config = dict(
    dataset='aerial photos of the United States (SatlasPretrain)',
    beta1=0.9,
    warmup_steps=670,
)
Rows from block 3 of a small segmentation model, named by matrix and row number. Each number is 500 + 50 x the weight over its row's rms, rounded and kept within 0 to 999. All counts start at 0. Numbers have three digits each.
After each channel's rows are labels from the 100 images, of 14848, where the channel reaches its highest value: "patch colour" is the nearest of a few named colours to the mean colour under the peak; "lies over" is the class under the peak. Only what is clearly more common there than usual is listed. The data: aerial photos of the United States (SatlasPretrain).
# conv: 3x3 conv (model.enc.1.0.conv.weight, 192x192x3x3, each kernel summed), inputs 0-191

conv.177:606568486534544433449466581544496498481582481485636555435536418477524537471549447465586406480521539595477570549431467472514524529444523517568550459429539464478535456483416483568510434415439528510519503476610399337460438489493450540523666429495575498517565478539587452505503510483488497539539523408460490495485473486548513564448463505460572549492543475485491492504572490529347567555491590504491523480480434454522554497522467479512590450497453562475502486457532488546545570491532548501539448493502546454469512510467373540548537444516548458527469485535506490476562503549468533487
patch colour: grey
lies over: building

conv.68:448551454535438538466540552569430499506563540505534550490574422462542589481414435570532518553493470462461453478381433526487495545387504530451527497537543463453563524538469505502447537485508450524507423441559405436380477521485446477450588536465412530475490526539461517456551516538481494482552466534469430599465510528478552486511531469461550471585447598513480482516500488537452479434479561586496519564554538485587511508411524444558525551550586438375438490445488459593474547475579461569566541477530433578516557510454440477553452544419506488581565528613411454492543487549482507487
patch colour: grey
lies over: building

conv.131:449490461539455523606448439465478573523430494393461565521460556520455501553522507546512529514529539484484598552395504499448491489568487441432491483501530457546483602436570501515497473543537550508500528514505555474548465541549554515600528628538569487606602513496482563560441405479570497431525553572521564443527555474535432530455530519598486515472506437425608522541426397519428563510546438471407457503497498527461446455540457556577443471549494536580486571590476497512533540575578555524505519468443473557515414495519548473522474534555560517429577486473492476559433576491443542462
patch colour: pink; white
lies over: building

conv.128:555468480516501501507501476421518486527474503465520521464475504466523432491518504558449482468490569540470446521443488481470533474519450487531561506489461437553462578486482498481473487502461559535596512507602468341527525548520471592470650624515547533458502503449582545477452490514524494486548570482560480503535483504534490529518518463468482564529705506492550489478501311511298567554539506450483507300463434479430485526556480519431485457545453535548440513468506468383492490463499515552517527529507520430496511482536451475480507501565496456512498528480466499531520543523445469493
patch colour: pink
lies over: building

conv.102:460445468463424497548532561570576537536432524452514463523578445574462495469481531501454528501523486443473438482358588490520514500449441498459491542452500468545405602479489568504474513460485439514621484484723480510515553496486422482501474556527448530475553546477489493506473515536570457499534489585565501454450528518425543491580534486491553456530555453475529531454445388521306476461539597539487500510460512434488528447427470478532538471562538445425506503545511482581468414501544529488512551457545510547451512471538491516506464528492469473489539496583515594561458529546372526527
patch colour: pink
lies over: building

conv.101:468484479450490497524550439413515577518472555441495450537534523546435489504470498426536557518453486453492516480428492511515515539531436543498485547475544483504467588444539513514454445536529452507545483474549552322527548492409469490588696667517481499515508543488449504526410467477515459508563493547466504416457510481486496551497543509555476463457631488465518508510503331501343480482495454501438438391527503512517569470469457431493546462538564466482485531549461465469456414516489543497518547491510514499523519463527531534504497492530501525435525438482525563559504566500324530456
patch colour: pink
lies over: building