config.yaml
arch: "unet"
model: "segmentation model"
dataset: "aerial photos of the United States (SatlasPretrain)"
train_examples: 203450
image_size: 48
crop_scale_min: 1
horizontal_flip: true
rotation_deg: 5
num_classes: 8
norm: "groupnorm"
activation: "relu"
weight_standardization: false
pixel_unshuffle: 2
widths: [96, 192, 384]
blocks_per_level: 3
block: "plain"
attention: false
upsampling: "nearest_conv"
init: "trunc_normal_002"
optimizer: "cautious_adamw"
lr: 0.0028
beta1: 0.9
beta2: 0.999
eps: 1e-08
grad_clip: 5.0
steps: 13400
batch_size: 256
epochs: 16.9
lr_schedule: "wsd"
decay_fraction: 0.2
final_lr_fraction: 0
warmup_steps: 670
weight_decay: 0.3
Rows from block 2 of a small segmentation model, named by matrix and row number. Each number is 50 + 15 x the weight over its row's rms, rounded and kept within 0 to 99. All counts start at 0.
Before each channel's rows are labels from the 100 images, of 14848, where the channel reaches its highest value: "lies over" is the class under the peak. Only what is clearly more common there than usual is listed. The data: aerial photos of the United States (SatlasPretrain). In brackets: how many of the 100.
# conv: 3x3 conv (model.enc.0.2.conv.weight, 96x96x3x3, each kernel summed), inputs 0-95

lies over: building (51)
conv.34:62 75 44 58 50 63 56 66 45 20 59 55 30 47 51 27 28 31 46 60 59 46 73 47 34 36 39 62 35 24 69 54 45 56 38 39 55 55 63 33 35 42 33 43 22 45 16 35 41 45 54 42 99 53 60 77 42 40 56 36 53 53 35 35 52 39 41 63 55 48 57 22 35 53 50 46 59 36 29 36 58 64 49 53 83 25 19 56 50 61 57 23 58 48 61 39

lies over: building (61)
conv.64:29 47 16 40 52 42 48 44 30 27 31 42 36 47 60 36 36 61 51 42 36 08 62 43 58 64 56 64 58 14 50 24 44 46 47 28 45 29 71 49 50 28 56 58 19 36 44 71 57 54 53 60 40 22 56 37 38 36 59 56 37 69 76 62 42 29 49 35 53 60 57 59 57 69 47 58 43 21 53 73 44 59 54 20 71 50 56 52 48 76 45 39 53 46 31 72

lies over: building (37)
conv.84:50 63 36 52 62 38 45 48 45 60 41 42 24 37 39 49 29 59 39 39 52 64 58 54 67 38 75 79 59 34 46 28 43 57 60 53 33 72 90 64 37 41 70 59 17 38 56 30 71 71 56 73 58 63 61 32 49 53 46 61 63 52 45 54 32 53 69 67 36 56 65 45 60 91 29 75 39 42 51 70 70 40 43 24 33 52 39 55 58 51 66 48 86 50 47 49

lies over: building (72)
conv.27:54 36 43 56 44 43 50 57 53 37 61 67 42 49 54 11 22 37 35 79 35 45 32 21 42 36 36 12 20 30 46 58 64 56 43 53 62 43 48 35 46 64 41 37 49 60 37 25 63 55 69 42 89 54 74 57 64 47 61 45 59 69 76 54 48 56 57 59 52 64 55 39 55 30 54 35 27 34 49 16 51 41 62 60 69 53 50 67 48 66 57 43 52 50 88 59

lies over: road (25)
conv.4:61 59 26 56 46 48 50 30 22 31 55 25 58 44 72 47 48 34 50 43 38 43 42 37 37 80 43 23 39 47 52 62 24 48 38 54 46 65 50 46 19 37 43 27 54 63 43 61 39 02 47 39 40 51 65 71 51 51 57 84 52 66 60 65 59 54 25 46 35 62 59 40 56 54 41 38 37 45 69 46 33 52 71 52 47 13 43 51 25 51 51 59 76 19 58 41

lies over: road (26)
conv.69:28 67 39 39 26 43 48 46 24 72 35 60 58 51 39 35 47 56 53 56 33 68 24 24 17 57 40 39 43 57 47 12 47 69 49 34 62 37 53 33 69 30 58 57 57 40 32 48 58 65 31 45 43 59 31 48 56 53 70 17 53 22 45 47 55 52 74 42 66 58 30 49 44 53 28 46 64 54 17 51 73 60 63 56 33 61 58 55 56 49 63 22 23 76 53 57

lies over: road (29)
conv.83:60 54 72 55 42 59 59 45 46 20 60 57 31 35 31 36 69 63 38 29 35 44 54 53 47 67 32 46 47 36 28 54 18 40 11 45 56 61 17 58 41 75 26 48 70 47 26 19 47 54 46 48 40 53 47 36 39 69 61 44 60 58 39 43 39 48 42 43 56 43 44 37 27 46 23 48 20 40 45 50 48 45 75 26 41 54 33 74 08 48 58 47 53 34 46 41

lies over: building (68)
conv.14:45 34 56 39 43 36 55 44 35 22 45 68 37 55 43 23 49 27 41 52 26 45 41 39 32 32 49 56 48 46 50 09 58 48 52 29 50 26 52 39 60 39 41 60 42 22 44 10 33 62 45 58 32 52 41 70 44 21 70 07 50 41 36 33 29 42 52 43 34 40 31 38 32 43 48 56 42 39 29 13 36 46 30 57 62 45 37 53 58 63 57 46 45 56 56 32

lies over: building (35)
conv.30:42 53 42 55 44 38 65 27 44 40 52 53 61 05 36 49 49 33 46 12 38 58 58 40 60 52 47 40 64 11 67 58 51 28 13 61 56 62 31 59 60 71 41 51 29 45 55 37 36 36 68 36 44 52 64 34 44 15 54 42 26 44 25 61 54 45 37 50 43 64 36 58 47 52 63 66 48 36 50 49 51 47 51 37 47 43 43 31 42 05 52 50 56 51 12 50

lies over: building (26)
conv.77:33 12 36 34 46 43 45 43 32 33 36 35 51 36 34 34 12 49 21 50 37 54 48 28 31 33 61 60 50 29 59 64 47 46 69 47 55 54 48 40 20 34 43 42 13 55 22 20 51 50 53 42 51 48 56 25 56 42 58 32 26 65 18 43 35 57 48 50 45 60 67 22 54 51 28 38 35 33 49 33 57 45 48 52 55 47 40 64 62 39 61 40 61 24 42 32

lies over: building (53)
conv.60:45 74 41 50 42 52 53 42 49 41 50 43 44 70 63 21 55 24 62 59 09 46 30 41 24 50 49 79 58 50 47 46 17 72 62 41 64 45 53 57 40 39 53 46 72 47 68 53 71 51 49 78 43 55 46 24 49 59 62 64 71 52 40 66 37 47 59 12 57 48 47 72 57 76 33 47 30 36 64 92 61 56 47 48 33 58 26 51 51 73 51 36 52 53 64 36

lies over: building (32)
conv.21:62 49 50 57 54 50 63 66 37 27 59 57 29 16 15 46 57 45 54 39 70 38 60 45 44 49 45 39 35 33 45 34 50 19 08 46 45 45 44 45 34 59 50 47 21 42 18 37 52 43 44 35 11 36 62 41 48 38 53 40 35 42 53 44 56 47 25 58 37 36 54 54 39 42 17 31 27 54 46 15 44 27 30 42 61 28 46 34 66 62 43 50 58 39 40 48

lies over: building (61)
conv.16:48 40 57 51 69 55 56 26 61 30 55 47 44 03 75 17 59 41 34 13 64 42 62 48 72 49 47 39 45 13 55 46 46 48 38 23 41 40 57 23 51 55 57 58 49 31 41 26 56 55 56 53 53 45 64 77 50 27 50 38 33 47 67 45 33 32 45 32 62 40 51 13 41 52 42 51 28 22 37 31 52 34 50 46 79 46 44 36 50 61 54 54 54 58 42 57

lies over: building (45)
conv.86:56 15 54 56 52 45 57 49 61 35 60 52 36 25 58 56 54 64 36 08 41 57 35 67 50 40 37 66 64 41 45 46 27 51 01 48 44 43 69 36 26 41 67 47 34 57 52 46 65 57 61 62 83 63 63 50 37 45 45 37 46 34 22 68 43 39 37 31 57 49 39 54 61 91 73 66 29 34 54 37 59 57 82 43 49 60 55 48 37 69 36 38 47 54 43 53

lies over: building (45)
conv.42:37 10 51 70 47 47 44 27 50 12 62 58 54 51 53 04 66 11 27 48 63 50 74 52 37 52 59 66 54 54 43 45 44 61 32 25 54 38 49 28 67 57 58 58 52 47 41 43 63 52 62 65 62 59 59 43 56 40 34 52 61 68 28 73 47 25 68 49 68 54 57 40 56 63 37 40 61 42 52 22 66 51 31 70 46 63 33 86 49 48 58 48 53 55 66 60

lies over: building (26)
conv.31:55 19 45 56 35 71 63 35 45 09 51 43 50 16 69 36 49 74 55 66 37 36 69 44 30 51 42 23 55 25 66 69 37 34 05 47 59 42 38 29 42 55 36 33 42 60 24 40 46 55 55 40 72 57 54 52 48 50 59 66 53 68 29 68 54 55 69 62 68 66 53 63 36 53 47 62 34 39 45 40 50 64 68 48 50 62 29 52 41 28 32 31 63 50 67 38

lies over: building (28)
conv.91:45 52 68 43 35 62 61 43 22 46 54 47 39 59 52 27 24 43 44 40 38 24 63 42 70 27 45 64 61 52 65 61 27 36 52 34 27 30 51 38 57 64 50 51 38 57 16 26 51 68 72 35 71 58 56 88 54 48 23 24 43 49 63 61 27 45 47 60 60 57 51 14 68 51 76 70 48 66 56 31 70 50 76 63 31 64 45 63 43 44 47 49 41 49 65 45

lies over: building (71)
conv.82:57 64 30 71 49 53 51 56 45 26 40 47 51 25 52 10 57 51 55 45 67 17 51 49 48 40 57 60 47 61 37 47 59 52 34 24 43 16 47 22 58 63 55 45 68 58 62 40 43 52 46 62 36 28 63 65 39 29 75 69 44 57 58 28 14 43 47 46 49 38 27 35 25 56 31 51 50 43 56 10 54 69 35 33 54 46 58 59 22 66 38 35 62 37 55 69

lies over: building (32)
conv.26:45 48 47 58 47 51 45 52 08 40 44 37 38 27 25 46 44 56 41 21 48 40 44 52 55 45 50 61 34 59 23 06 61 58 50 47 46 54 48 53 71 68 54 51 54 25 47 54 44 40 07 33 43 14 67 53 25 34 72 54 49 49 29 40 56 53 43 46 19 59 34 32 45 57 68 76 57 50 44 57 68 63 32 46 47 40 62 28 41 32 56 52 61 43 18 51