From a checkpoint of a small segmentation model.
Model: arch unet, widths [96, 192, 384].
Training: cautious_adamw at rate 0.0028, 13400 steps, batches of 256, held-out accuracy 88%.
Data: trained on aerial photos of the United States (SatlasPretrain), 203450 training examples, 16.9 epochs.
Rows from block 6 of a small segmentation model, named by matrix and row number. Each number is 128 + 24 x the weight over its row's rms, rounded and kept within 0 to 255. All counts start at 0. Numbers have three digits each. After the name is the row's rms in percent of the matrix's.
After each channel's rows are labels from the 100 images, of 14848, where the channel reaches its highest value: "peak at" is the part of the image that holds the peak. Only what is clearly more common there than usual is listed. The data: aerial photos of the United States (SatlasPretrain).
# conv: 3x3 conv (model.mid.0.conv.weight, 384x384x3x3, each kernel summed), inputs 192-287

conv.107 091:109119148103137116131142122127115149162073153155109102127118117147144152151113143123110148141142104117109146150134149126136124152120111122146120125149110124129115144158148139120116093116143068155148119133142122132133147135105160141103151108120176118128095144106149116132124111122143139158
peak at: top right; bottom left

conv.336 060:083133117107163118152166124116130150117113121181100123128131128117117151175130137157099132143141110110137139123143131126129123133116129128134115118156111108115106132152131131120081062110112090152128129139098128123111097107152068112104104119142141114143074142085163141134142134155126144130
peak at: top centre; top left

conv.102 069:116122146098140112132149133123119152160086144157104101129118127157138153159114138121106140143142106120114146150135152132136123148121115125150128128148112123126121138141144133112123093115142083152145124138151121111137154142095168141103155111123172116119087144118157116128140121113138139151
peak at: top centre; top right

conv.103 098:111154130103103140124114133126093126184096171123142161120127135125111117124173143142104171125131117101147116156128122137122140150176082121127134166157120189121119165128167101123109124100179113166148070129117126137117182128126126114104117121069160167143140159124122142128139130142184125178
peak at: top right

conv.272 093:132088129131138127113131099144134131131096130141120058127144116143166146136112120089139127127124121140117137127118174129133127139081145136114116093122123095137134114131112129142137113144110074125117150121151119133139125156090157174130179128147166124117104112125131098127138089103116123133
peak at: middle left

conv.230 046:092147111108152120147166124108131139116127121193109140126132127105113136174143135160091130136138115113139131116138097123124128126129128125126117136148118120122114130147137127124083072112120117149128124129060133143112084099157018096106103125136124129147098142083147146133129149155131134128
peak at: top left

conv.209 057:093147111113156118161166126107133148122130116179106137130149126104108136169128135158100128140143119114137134113140100123127126124125131119128111123150120123118107133166142116117078078114117114144128124135083131136108104090163042086112094125134119130148101141064153146131145140163132139125
peak at: top centre

conv.156 066:086160108114120136164137133108122133132136123147131184121142137107086116139139140164104136138131128103136119121125096097114150119167116110132135150155121154117103155147157110107090114097134135146148104125076147153092126104178080071111072129107111143168129150099139172135118141169148141131
peak at: bottom centre

conv.62 090:125086113135127139113121082154130121149083140137129066125157114107170138127124112108136141118116131132128127113107165114114142149090132138101116100130130111154135118127129126155128115148122063142118134103135133160123139131117137166133159138130173136137109109115120110129110087129136112147
peak at: middle right; middle left

conv.237 053:077143106108146123159154126114134147113122116183109133128134124105108142167130136162099128140137123108133133113139105126126127128128132124126114131158114125118109131150138115123079072104112108148123127131058126133107100094164044091102098124138126133151083144081156153136149144156127136125
peak at: top centre

conv.301 036:099114107124158107150154095118147148118110111168098072125165106117159161153114135119125124145145114126112154099109155140126134137074150144095105099137109081138116105144110087147103094129096087134109165108115107149114108117130113129119134117165143164135084118087152129142171103133108124122
peak at: bottom right

conv.202 066:086150105108155109169162134107136156112135109173102139127130132097100143163143141172105123150147116109148143109143113127125126125125130132130120131154114113114107130137124119118084084106114127140121131137078130122095099090172055084107067116143111127155088147092163158139141150174121139118
peak at: top centre

conv.39 044:124097123159128143119116171153142115120123114126134117134146187153086123128142099131152117118104141148152120139169136148151111106123146134134109087105141123072099139139137085107137130133105124110116123171111136040115117113139087145152093143128124149131128100109113168124208147149127157119
peak at: top left

conv.240 079:120103143125140125122134122142132136130098127145119073133143116156147146145098128102129126130128114134106136139130175134140119137089138128131117100131120091124118127150122125121124102132112071132123142136146115118136121143107141160123152121145160122117099122106138115127156092114115138130
peak at: middle right

conv.77 066:122096130114132130110128106148120131157076149144122077125141120128164142137108127110121144124128114124122134128125171125128126156101122136124120116141119119139129128133130123134123104135134058148129127127146124138133146138105152173114168126127179125128103126117128108129133094115144127156
peak at: bottom left; bottom centre

conv.264 112:106150119125106149140116147129111118148131141127146181132126113110086106120129126173111149121120138107133109131148080124125117126176102106140109152150131171106086163159170096097103128111154142152155089147093120139104145086176091087122078137091120154157145139078121163125156160174161159147
peak at: bottom centre

conv.220 052:078138112113137124159148126114131142118123115175111140128130123093112139154128140174107135139136127113138133113146099120125126126134126118130103128151116131118094137161151124114088088111111109146135115135072133146101107091190058095105087125125123128160094143063153156132142146183137149129
peak at: top right; top left

conv.101 057:133144114110122122110117131126081128175101176107136159093097134118118131123100142152115168135141104101136128119127148107114133170156078163132099170141106159130152132101124098145130136104184135153146108142115135111104176138103133134115136106103163142151141154157120136159164145127172110171
peak at: top right

conv.294 061:117161157108101144138115162121107123144136141115150177150134110160094099119085145145113144123128128123100109161133091128161113126195099088143111164140133186111099176159172099089117138104161153139159077147119114117128147124143124097107107131084117150126155159109121140112172135134160152142
peak at: top right

conv.43 064:121122160114132124118133129132096138157089161143119109119107146171146146141146138119117154134135113120131139163139158150137107151124106133157153127143116131126130155133135155120127108118151088148154112165155118103147149168070167153114170116121172109116104138147138097131128119094147141157
peak at: bottom left

conv.219 153:102140090127150113167151135109158146094159089158109128127131138087098143150141136151124100148138126124156143095152117115119131106111150138120107121129119106108103108140113128122110108113098148118103154134083146120090091082175070093125080120152094124157105131096150173142134147173101140098
peak at: bottom right

conv.363 102:118137099134148115158144141110161141089174085144116129134153130111091134145133134131136095145138129135143137099122111132130125089109156135104115116116127102102126099119103091134121121120097167103096156127087117112099089113166077097133084121156078144139119123117142172139157139151096121085
peak at: top left

conv.326 097:111118128113148116131143089127130146134097131160107081119164110127167157152116140102117130142142107124103148111105181122124133144085135148098121115141108102155143112125117114160111094127117072139115148114142122159134126158102145152111167111144161145126088134124147104139119065102120107134
peak at: centre; bottom centre

conv.247 059:128087133127135130113127110149136127128099122140124063131143116143153140134120120099136122123123122136113130134134173131137122139087146125126115089125126091126121122147120128134133113139102070125123147131150119132138125138106149172125168129149164123126106116113129111123136096114111132128
peak at: middle right; top right

conv.81 093:118105131111136124114133101139122137159080146147116079122138124131161148141120133111117144131136109121121139128122168125126128154105124138123124117142114116142134127127128122142118102131131058149125130127144125136132149142101152162111162119129176131126098131124134107134132094116141122156
peak at: bottom centre

conv.74 051:111103129110125139122124116148126131164082139149126103131145119121137135137116127131111142124125120120123130127133145122131126145116124121124112120151124130126116133152155116125107099130135060160132123130129129139126154119131147145114138130115173132137101130088129125125145106136148134156
peak at: top right; bottom left

conv.373 064:081123107113162111163162118117138150114118110179095107124139128106120159172141136141113126146138117117143146104136144128124126130103138139117116115147108105117110124141113123128094080111106085138109139134091129124106096112161069116106106119151135136148074136094161147141144126155116136125
peak at: top centre

conv.75 085:110110125110132127116130101142115137162066151146118099116121126110160149137134135141110154132133111108137141126137163114122128161111111141133120125153110126138123133140139133133111104123144055165138123134132133143122154122111141159109157119119188114144102135111134117138116108134149131162
peak at: bottom centre; bottom left

conv.108 087:114121156105133119122137124128110145158077156149113104123114125156149150148121141126111151136141107116118142151143156134136118156121108128156127130149108126131116147149139141113122098116147070151148117145146121119137151147090160151105162111121184111123099143122144104130129119115142146160
peak at: top right; bottom left

conv.159 058:095150144096146101164160151102116157139128134166099155136125126162095153165102156143101140153150108109113156140153123183152063130152102128167108151157107142101095149157142121095102095094150128150142114183106066089111132115134108104097107107124125096135099156101163147142168138138146162137
peak at: top right; top centre

conv.359 080:106106096131165113154158110123148149104127098169102090126152130095129156161141128132133109144136122132146147091136147121120130122088155143110114093127116077123118105137100128139113089128085103120102165128103136135104094104160089132128112120171124132147080115106155141139127120155100129109
peak at: bottom right; top left

conv.201 079:094126093131145124168147128122149139099154090163115132126130140076103138148154128169126108140129132125156134104153106111111141104124149124123113109136124116114098126150137130120101104119098134126121142126082148141094095075180064102126080129139093126172102124082148168133121142173113141102
peak at: top left

conv.87 201:120109109124161105142153095120149150109117109160099070119150124122162165156115136102132113147143111133122157097110172123120131133071152155102121102125111080149150092112091124162124098134097096122095170115128124133122100140115123148122150112171140128119086121131152117145125094113098102115
peak at: bottom right