A small segmentation model, trained from scratch.
Training: cautious_adamw at rate 0.0028, 13400 steps, held-out accuracy 88%.
Data: 203450 training examples, 16.9 epochs.
Rows from block 3 of a small segmentation model, named by matrix and row number. Each number is 500 + 25 x the weight over its row's rms, rounded and kept within 0 to 999. All counts start at 0. Numbers have three digits each.
After each channel's rows are labels from the 100 images, of 14848, where the channel reaches its highest value: "strongest on" is what is common among them. Only what is clearly more common there than usual is listed. The data: aerial photos of the United States (SatlasPretrain).
# conv: 3x3 conv (model.enc.1.0.conv.weight, 192x192x3x3, each kernel summed), inputs 0-191

conv.126:509489478515498500479523546540546521469498464515529451500514462494525485482516512511503495448514519536505474505464535497500522522512454543517516517483521486507447530505466496512471476450488489516580509524602514482525527492487479503527507498501488492490491509510507482496504518489509478494494528499495509504521472514486509498515508473491540517481546489528500492485482420492414509528515570511496520462476490445506524490497483468489532463514478505491501477471500482487497456491497525494498506488510513495461519500491483470517490494541493505498478500518476523531505512534497524482
strongest on: building

conv.107:537503471513535467499475466478465493520496529507454509489464534488507484524498499507479460506501489530480503543552481484474509490507514495500516534494466528497542465493510496505506471530516505518454518494434481545515459490465534529511450471542482521493498532451547491521484518493488534481527495452510489480477506492494529501506474493483475559506457505467508489490492544499554552528520454497493514525480471541455526495540494509509507497495468544516469485507517462478538495524507504516481490486466485526507498459510496480475522508511494457522508491473484517490547501481477459514
strongest on: crop field

conv.74:481500508519515480493526463450485537499480499533454471509484517478505522508468504484475497485537477472470488502490482503494485495469535505491530483496499543513527456493502513515470495528533469512518499484501506471527505456486435496527529521522450519525508527475502454475506522481510504474474470495519463490477534564449532477523487482489469489484544511480494487455518466492472459483545474527541513460468544528511510512510526484466510541530529468459497472509505493471516480513513511524471503500486471524527493496503511511507516546450465482551494481530516521506517488482450469477
strongest on: building

conv.80:511487459503501463519483457452458485545470538483480509494472539503473456529485516522468474506494500495477480525490460498468526460503485481497503532504463498500535489498525508508518495550509522516473531485489484472520472518486492497515533529554504529482499535443530520529466522523510541485556503477522522463494510472515520505511474510504458528509501489451517479499522501491488522503514461519472485496476447542454509473517472541513508485503487509496453486516490452500522492524527516500484485481463486512538494442525497497448514500507509436493516480473493516505535532469467504519
strongest on: building

conv.10:524498459529492475475487481477507510548462541511498518500494521505502477510481510538483501520476506530491471509537515499488467521511490462501519517521465479508493500508485515477548547505530493520474502500427484539457499516503547529534459484526469503454488536474527503505550520504486526500484518476491496525504503483476525465510507495455498541561467532488494504512488526523558554503497448489512505511521508505465485498512520521514473506533488531518456511474482453485523478503493416518495502457495508519486464468514484495483484502510487491525539521458499523491521505505525484549
strongest on: building

conv.114:522524505517534512498517476466492525471547480512539495490489499466523564511516445445537478491500489532495530513491480499522479524523535513526490506482539520479524468486463498505472507497480485501513488499534488420472501480503467486500581523491480509531513481549487477503535509469490485485484485460478469514478495503494516457489510500489487499489521532522485512504506451514436482526504502501492533467506523504549548526511534419485537499472500519488507488473525498447511478503509503505483503487487509488506511544457457496554489502494482529516477482501504514494526482499481495490
strongest on: building

conv.122:535522513476519503509488530552539479493502483479485508502492501503491513510532513526508477505527527529504493524549552509515529505525510502498497493471514480514466519528516514498477484473468513519480488500434481575505495540518561540478420441491527512513505481508530521523486495490503488507515531488519515488502510484521486510494506504519541538539440468496519485495459539494572548535506481446509509551487478494481493486525470509521482473485465545548517494525531518502504480503515535497506499502505528500440522490505502514516501501537497502469492482486506514499492516531460490499
strongest on: crop field

conv.188:529485508507519519486481525503488476463484490520575521484506469490549494464526488499513495491515499562540471499475475497493520521506498546517507499494513490496506501492426496522491503477484505496515492516568473419485497476490492496500579515472501453503530472511522490482513490535507499509495495466496481529504444513496510487517503494476520535474511515552493486474502475520419514523493544501495553475485504466520488517514497471512519486502478523508502504446511510478492493482551486503522491501516509483506479489463444498513499455515535513527489527501483470502509484521550527488
strongest on: building

conv.123:466496490504472511508503479464522502498486503476518528527484494501483508499474524521513546508510489475509528480473515518484489522501491491479485462449507491525460549482522520499520511503530517495546468494562529423515537519491497480489577580459478474494494500507470523498513466477503491472469484536492490519498499513506469521468525514518498491514525506481487497503462416506398489473505505482522472472524540486522456510498502501522501527544531471514492531519462503469488498502512478509503517500505483506493464501487527509520478497486479520509522514517516490540465500522516519519
strongest on: building

conv.132:509519509521483536496484510517527494518532494468501544489485502458529512499525450505513504513478532511499492504520535483494491515536502491506496494530482447500475532469499474457490524492484539515497465519452485535450507546520554531469461499468521504481497467525507543492522476502480506502501527509499484556527502483540482479493540502458521511522485549535510516527469509550545528515490484458473504513518492490491474532526539453500474483490476534542456533467504519494503522466495454514541527523529524480467511520499486497510476504530507526486537529473462465487485513522542494508
strongest on: building

conv.180:532527480502502508493507482476523467506540486465483527488483510470510507522522466511530482498481541537490494525509525493497543511530483529512502519484501447494475542498512485471468495501467537532528475510478462501478510561497528537446491541495511525483489490520522551512483494526486509489552542483492486517516490474550484514478532507482510544530529523499506501510464438519486545537505470455467513464516458503490509504530479466490501460487467544538459513494527481450505501487528510523522522504504523491467570494511476512516479502541491500485517502484478491496520536531470483498
strongest on: building

conv.135:485513511503505530540524460462429528489497485491511494518486517484479553514485492480504494506513468491474534514471422521513490479495543463492489458527525537510586441496512512515490515531501484495446505469490499422484470495549464447500589498490487503545530498527473493512494501494513496480464466492509506492462522506483493500489490509521464488502465506500513497520525522483491483486527483529501487526508525530525469498500523501519522522504525488482516493526490513498504532513527506499471490514477478522555494528465514502534506509473506506512500473508532475506518488467515515482
strongest on: building

conv.35:501499500480475504469528477451510500505512487497553452508552495516495491487496512488510508479488503498517465477454494509531514525514467546521478516471509470493483537534488499496496512509493490511543499513563488412481535505492471454466588577501474504471485507508481508513496543513493487526523503507483517499503483493499498498512521501487484478530551493518471511498500442490399481493476505521490507449502499475519502465451475485513502472497514468475508496499507488491483464494498496461494520508524528488508537491517479546505488491508491508480490490489503538495500516512481544515
strongest on: building

conv.63:533501488515514508503513546555498495484510486538547491461512449479538525479505473517489469483516493555482475522496487489520491481489503496524518496506508512510516470502436511525494521440468479503517508491539454500449502474525484487516496428511469516490516508506525466507535542519515502498494494464518490516486478517463547452543503479454539521501481515526506507491492499529488518523523567528501553522496502460519511486496529470519541489504488519475494459458528482510523507487529483500483506479499509520482501509460439470517502501506519481534492511528473486494536488536550516512
strongest on: building

conv.139:509488515516480519482458523527482489512489483514571497506500491509528470504512540550474512488499531533492465508482471490497453530516503463498532503492478495533487533543507493479545513489507507499481546534548521472486486502544536503503534485499528509482472493495519497496521514482493505515453543502526532502552491494489493463510502478501505520530490477532525523520525538477486536522510546494550498507489525479462493480514507576519427502506484507536523501516503515530523490509448450478482499516499505488522476519543522485486512528519485524481478542485509507464476488494564536533
strongest on: building

conv.189:527506469494540489492508514544483501501513516509471493509484497495493501511496508490520479501487492535495520520558504518490520505492497514487517525484499531482538444505500519514519503482509479495452511487439508559485455491483539506514437412517467492489489538475515471509507525496487520487509492461472476485486486463480512517485490497512524542496411508486482482530484572470569540526487489508496500584518490518494508485517474503535527505506477537508487481508491460527513501513505497516486490470473481558472508471496516492503509491510500483531508474494503517507539495513507466525
strongest on: crop field

conv.106:457511500539454515507481497485516532535489494477465536514487505485504522511480492539489543508500522466485500482450521484471461521494504466465520475512486467533480539479522481470481498509525522527539459519499517512505512526525488540507483531467495522498490499518483537468505461474492490476478526546527479545522536538511483491491533502476506473516551519491526519487474449544483485467528491473510478450505538507499486531516543498462462536537532474513479536508476528479502506494488470538530530514513472502488480530514520463504462534483481524515542532543483488512458509512495469480
strongest on: building

conv.170:498508521479523525501503502501503483494505531493464552515471507509465477507507517495516513552479501494536544477542509552479523497509502502487501500491520491462501503512530503498533513497507535466485491473461508538489487529492526546490460487457556453510494467492500541484513442512494497518539500502456485499511484442543448525445484522555504494476512501498461477530500510466542498511452485457472468477526484510507484544535458538451488518483497506538507529506475522469472519489515509532525461480496495460490485469479521511492512459505525516489501486489505471475493472497511461515
strongest on: crop field

conv.190:519507473484538493493516513539487493501510516506465496514479502494484497514492519491522487510489496530498511511559512533489532502493499511482515522481499521480532451514511531507518513484506488491450503482437508567480453506487545514503430419506473486488477532473512487509508519505482521490505495465466474487488483454489503516475494500518525538504421506490473477532482567461573541524481483493506489570526486522495505490522470511524527508506478535518490482513483461516505490509504495524490490472476478551467514468501527503503504488510499485530510470494518516502540494511499460532
strongest on: crop field

conv.34:534475508495498547511531524516504516498484508489568500497548462532502525460514482501492501526491470550519477493501494525528500528502481499505494507527533498514493503494440532528502550469491470475518482484522447463447519481508491487500535495463475455498559486520502480497545480534523467502505480499495500518469484500451524456528507479488524511490476518534499487509493487540477515513497528510467531509506530468531483504468500463527523479529506498482494526468511516495462471479557463489546509465538523512490493489448450475532491489520525521487521503514478523515506473528537534525
strongest on: building

conv.25:507500475515504517502522488480403527485485480490528493510496503505513502501499519541500502482519514547485474508467390520476504527495473511496530485497526500531600475521490516513474504514497505508466522492528481397489459515503471519513611493490500506518515510497512506494483493481522473465494517479518500504508491497487500512499496479502478534528533488515518475495531495492441529524529518504491517458490517518507502491513485486488501499536503505503509497491489481485489481507510508516501490512477477505559499492468482467526486513513486508510499499520487506524509516477450507494
strongest on: building

conv.89:539494458511527460482528477469460489460487494530523486500476523477513470516505518526494472462524516560486481530496449512465534486500486513507525487494493528499556450514495530510504515512489504483473557480505493440516455500488486506496562494534497505495506520471534476515508539477528518456489509442508489479516478495495494528493473483487482555517487501487484471484539498477462537544516486517521530496480465525501515505521487489508529483516481528482492465475501439478503495519493523516453477507455476510522494478485480463500508495515465455535473478480497504521567511484489504515
strongest on: building

conv.110:531504467524526470493482463478474504528486523498451512498458543486505497530490500519478471502508496533476497542542486483465505506511511490489524523492461517515541470489520494495492471534528506527451502496411490530523461505468535532505466469530475521488489539458540504515493511485481533474510502461514477498484512510495523498500488490476483560511462515469512489484482533510554556521527433492505509520487490548457516499539508502511500504518473541519459497507505462470535489523508496534489505492468477533498494467513508474486504518510484463539521498475487513503538504492478460510
strongest on: crop field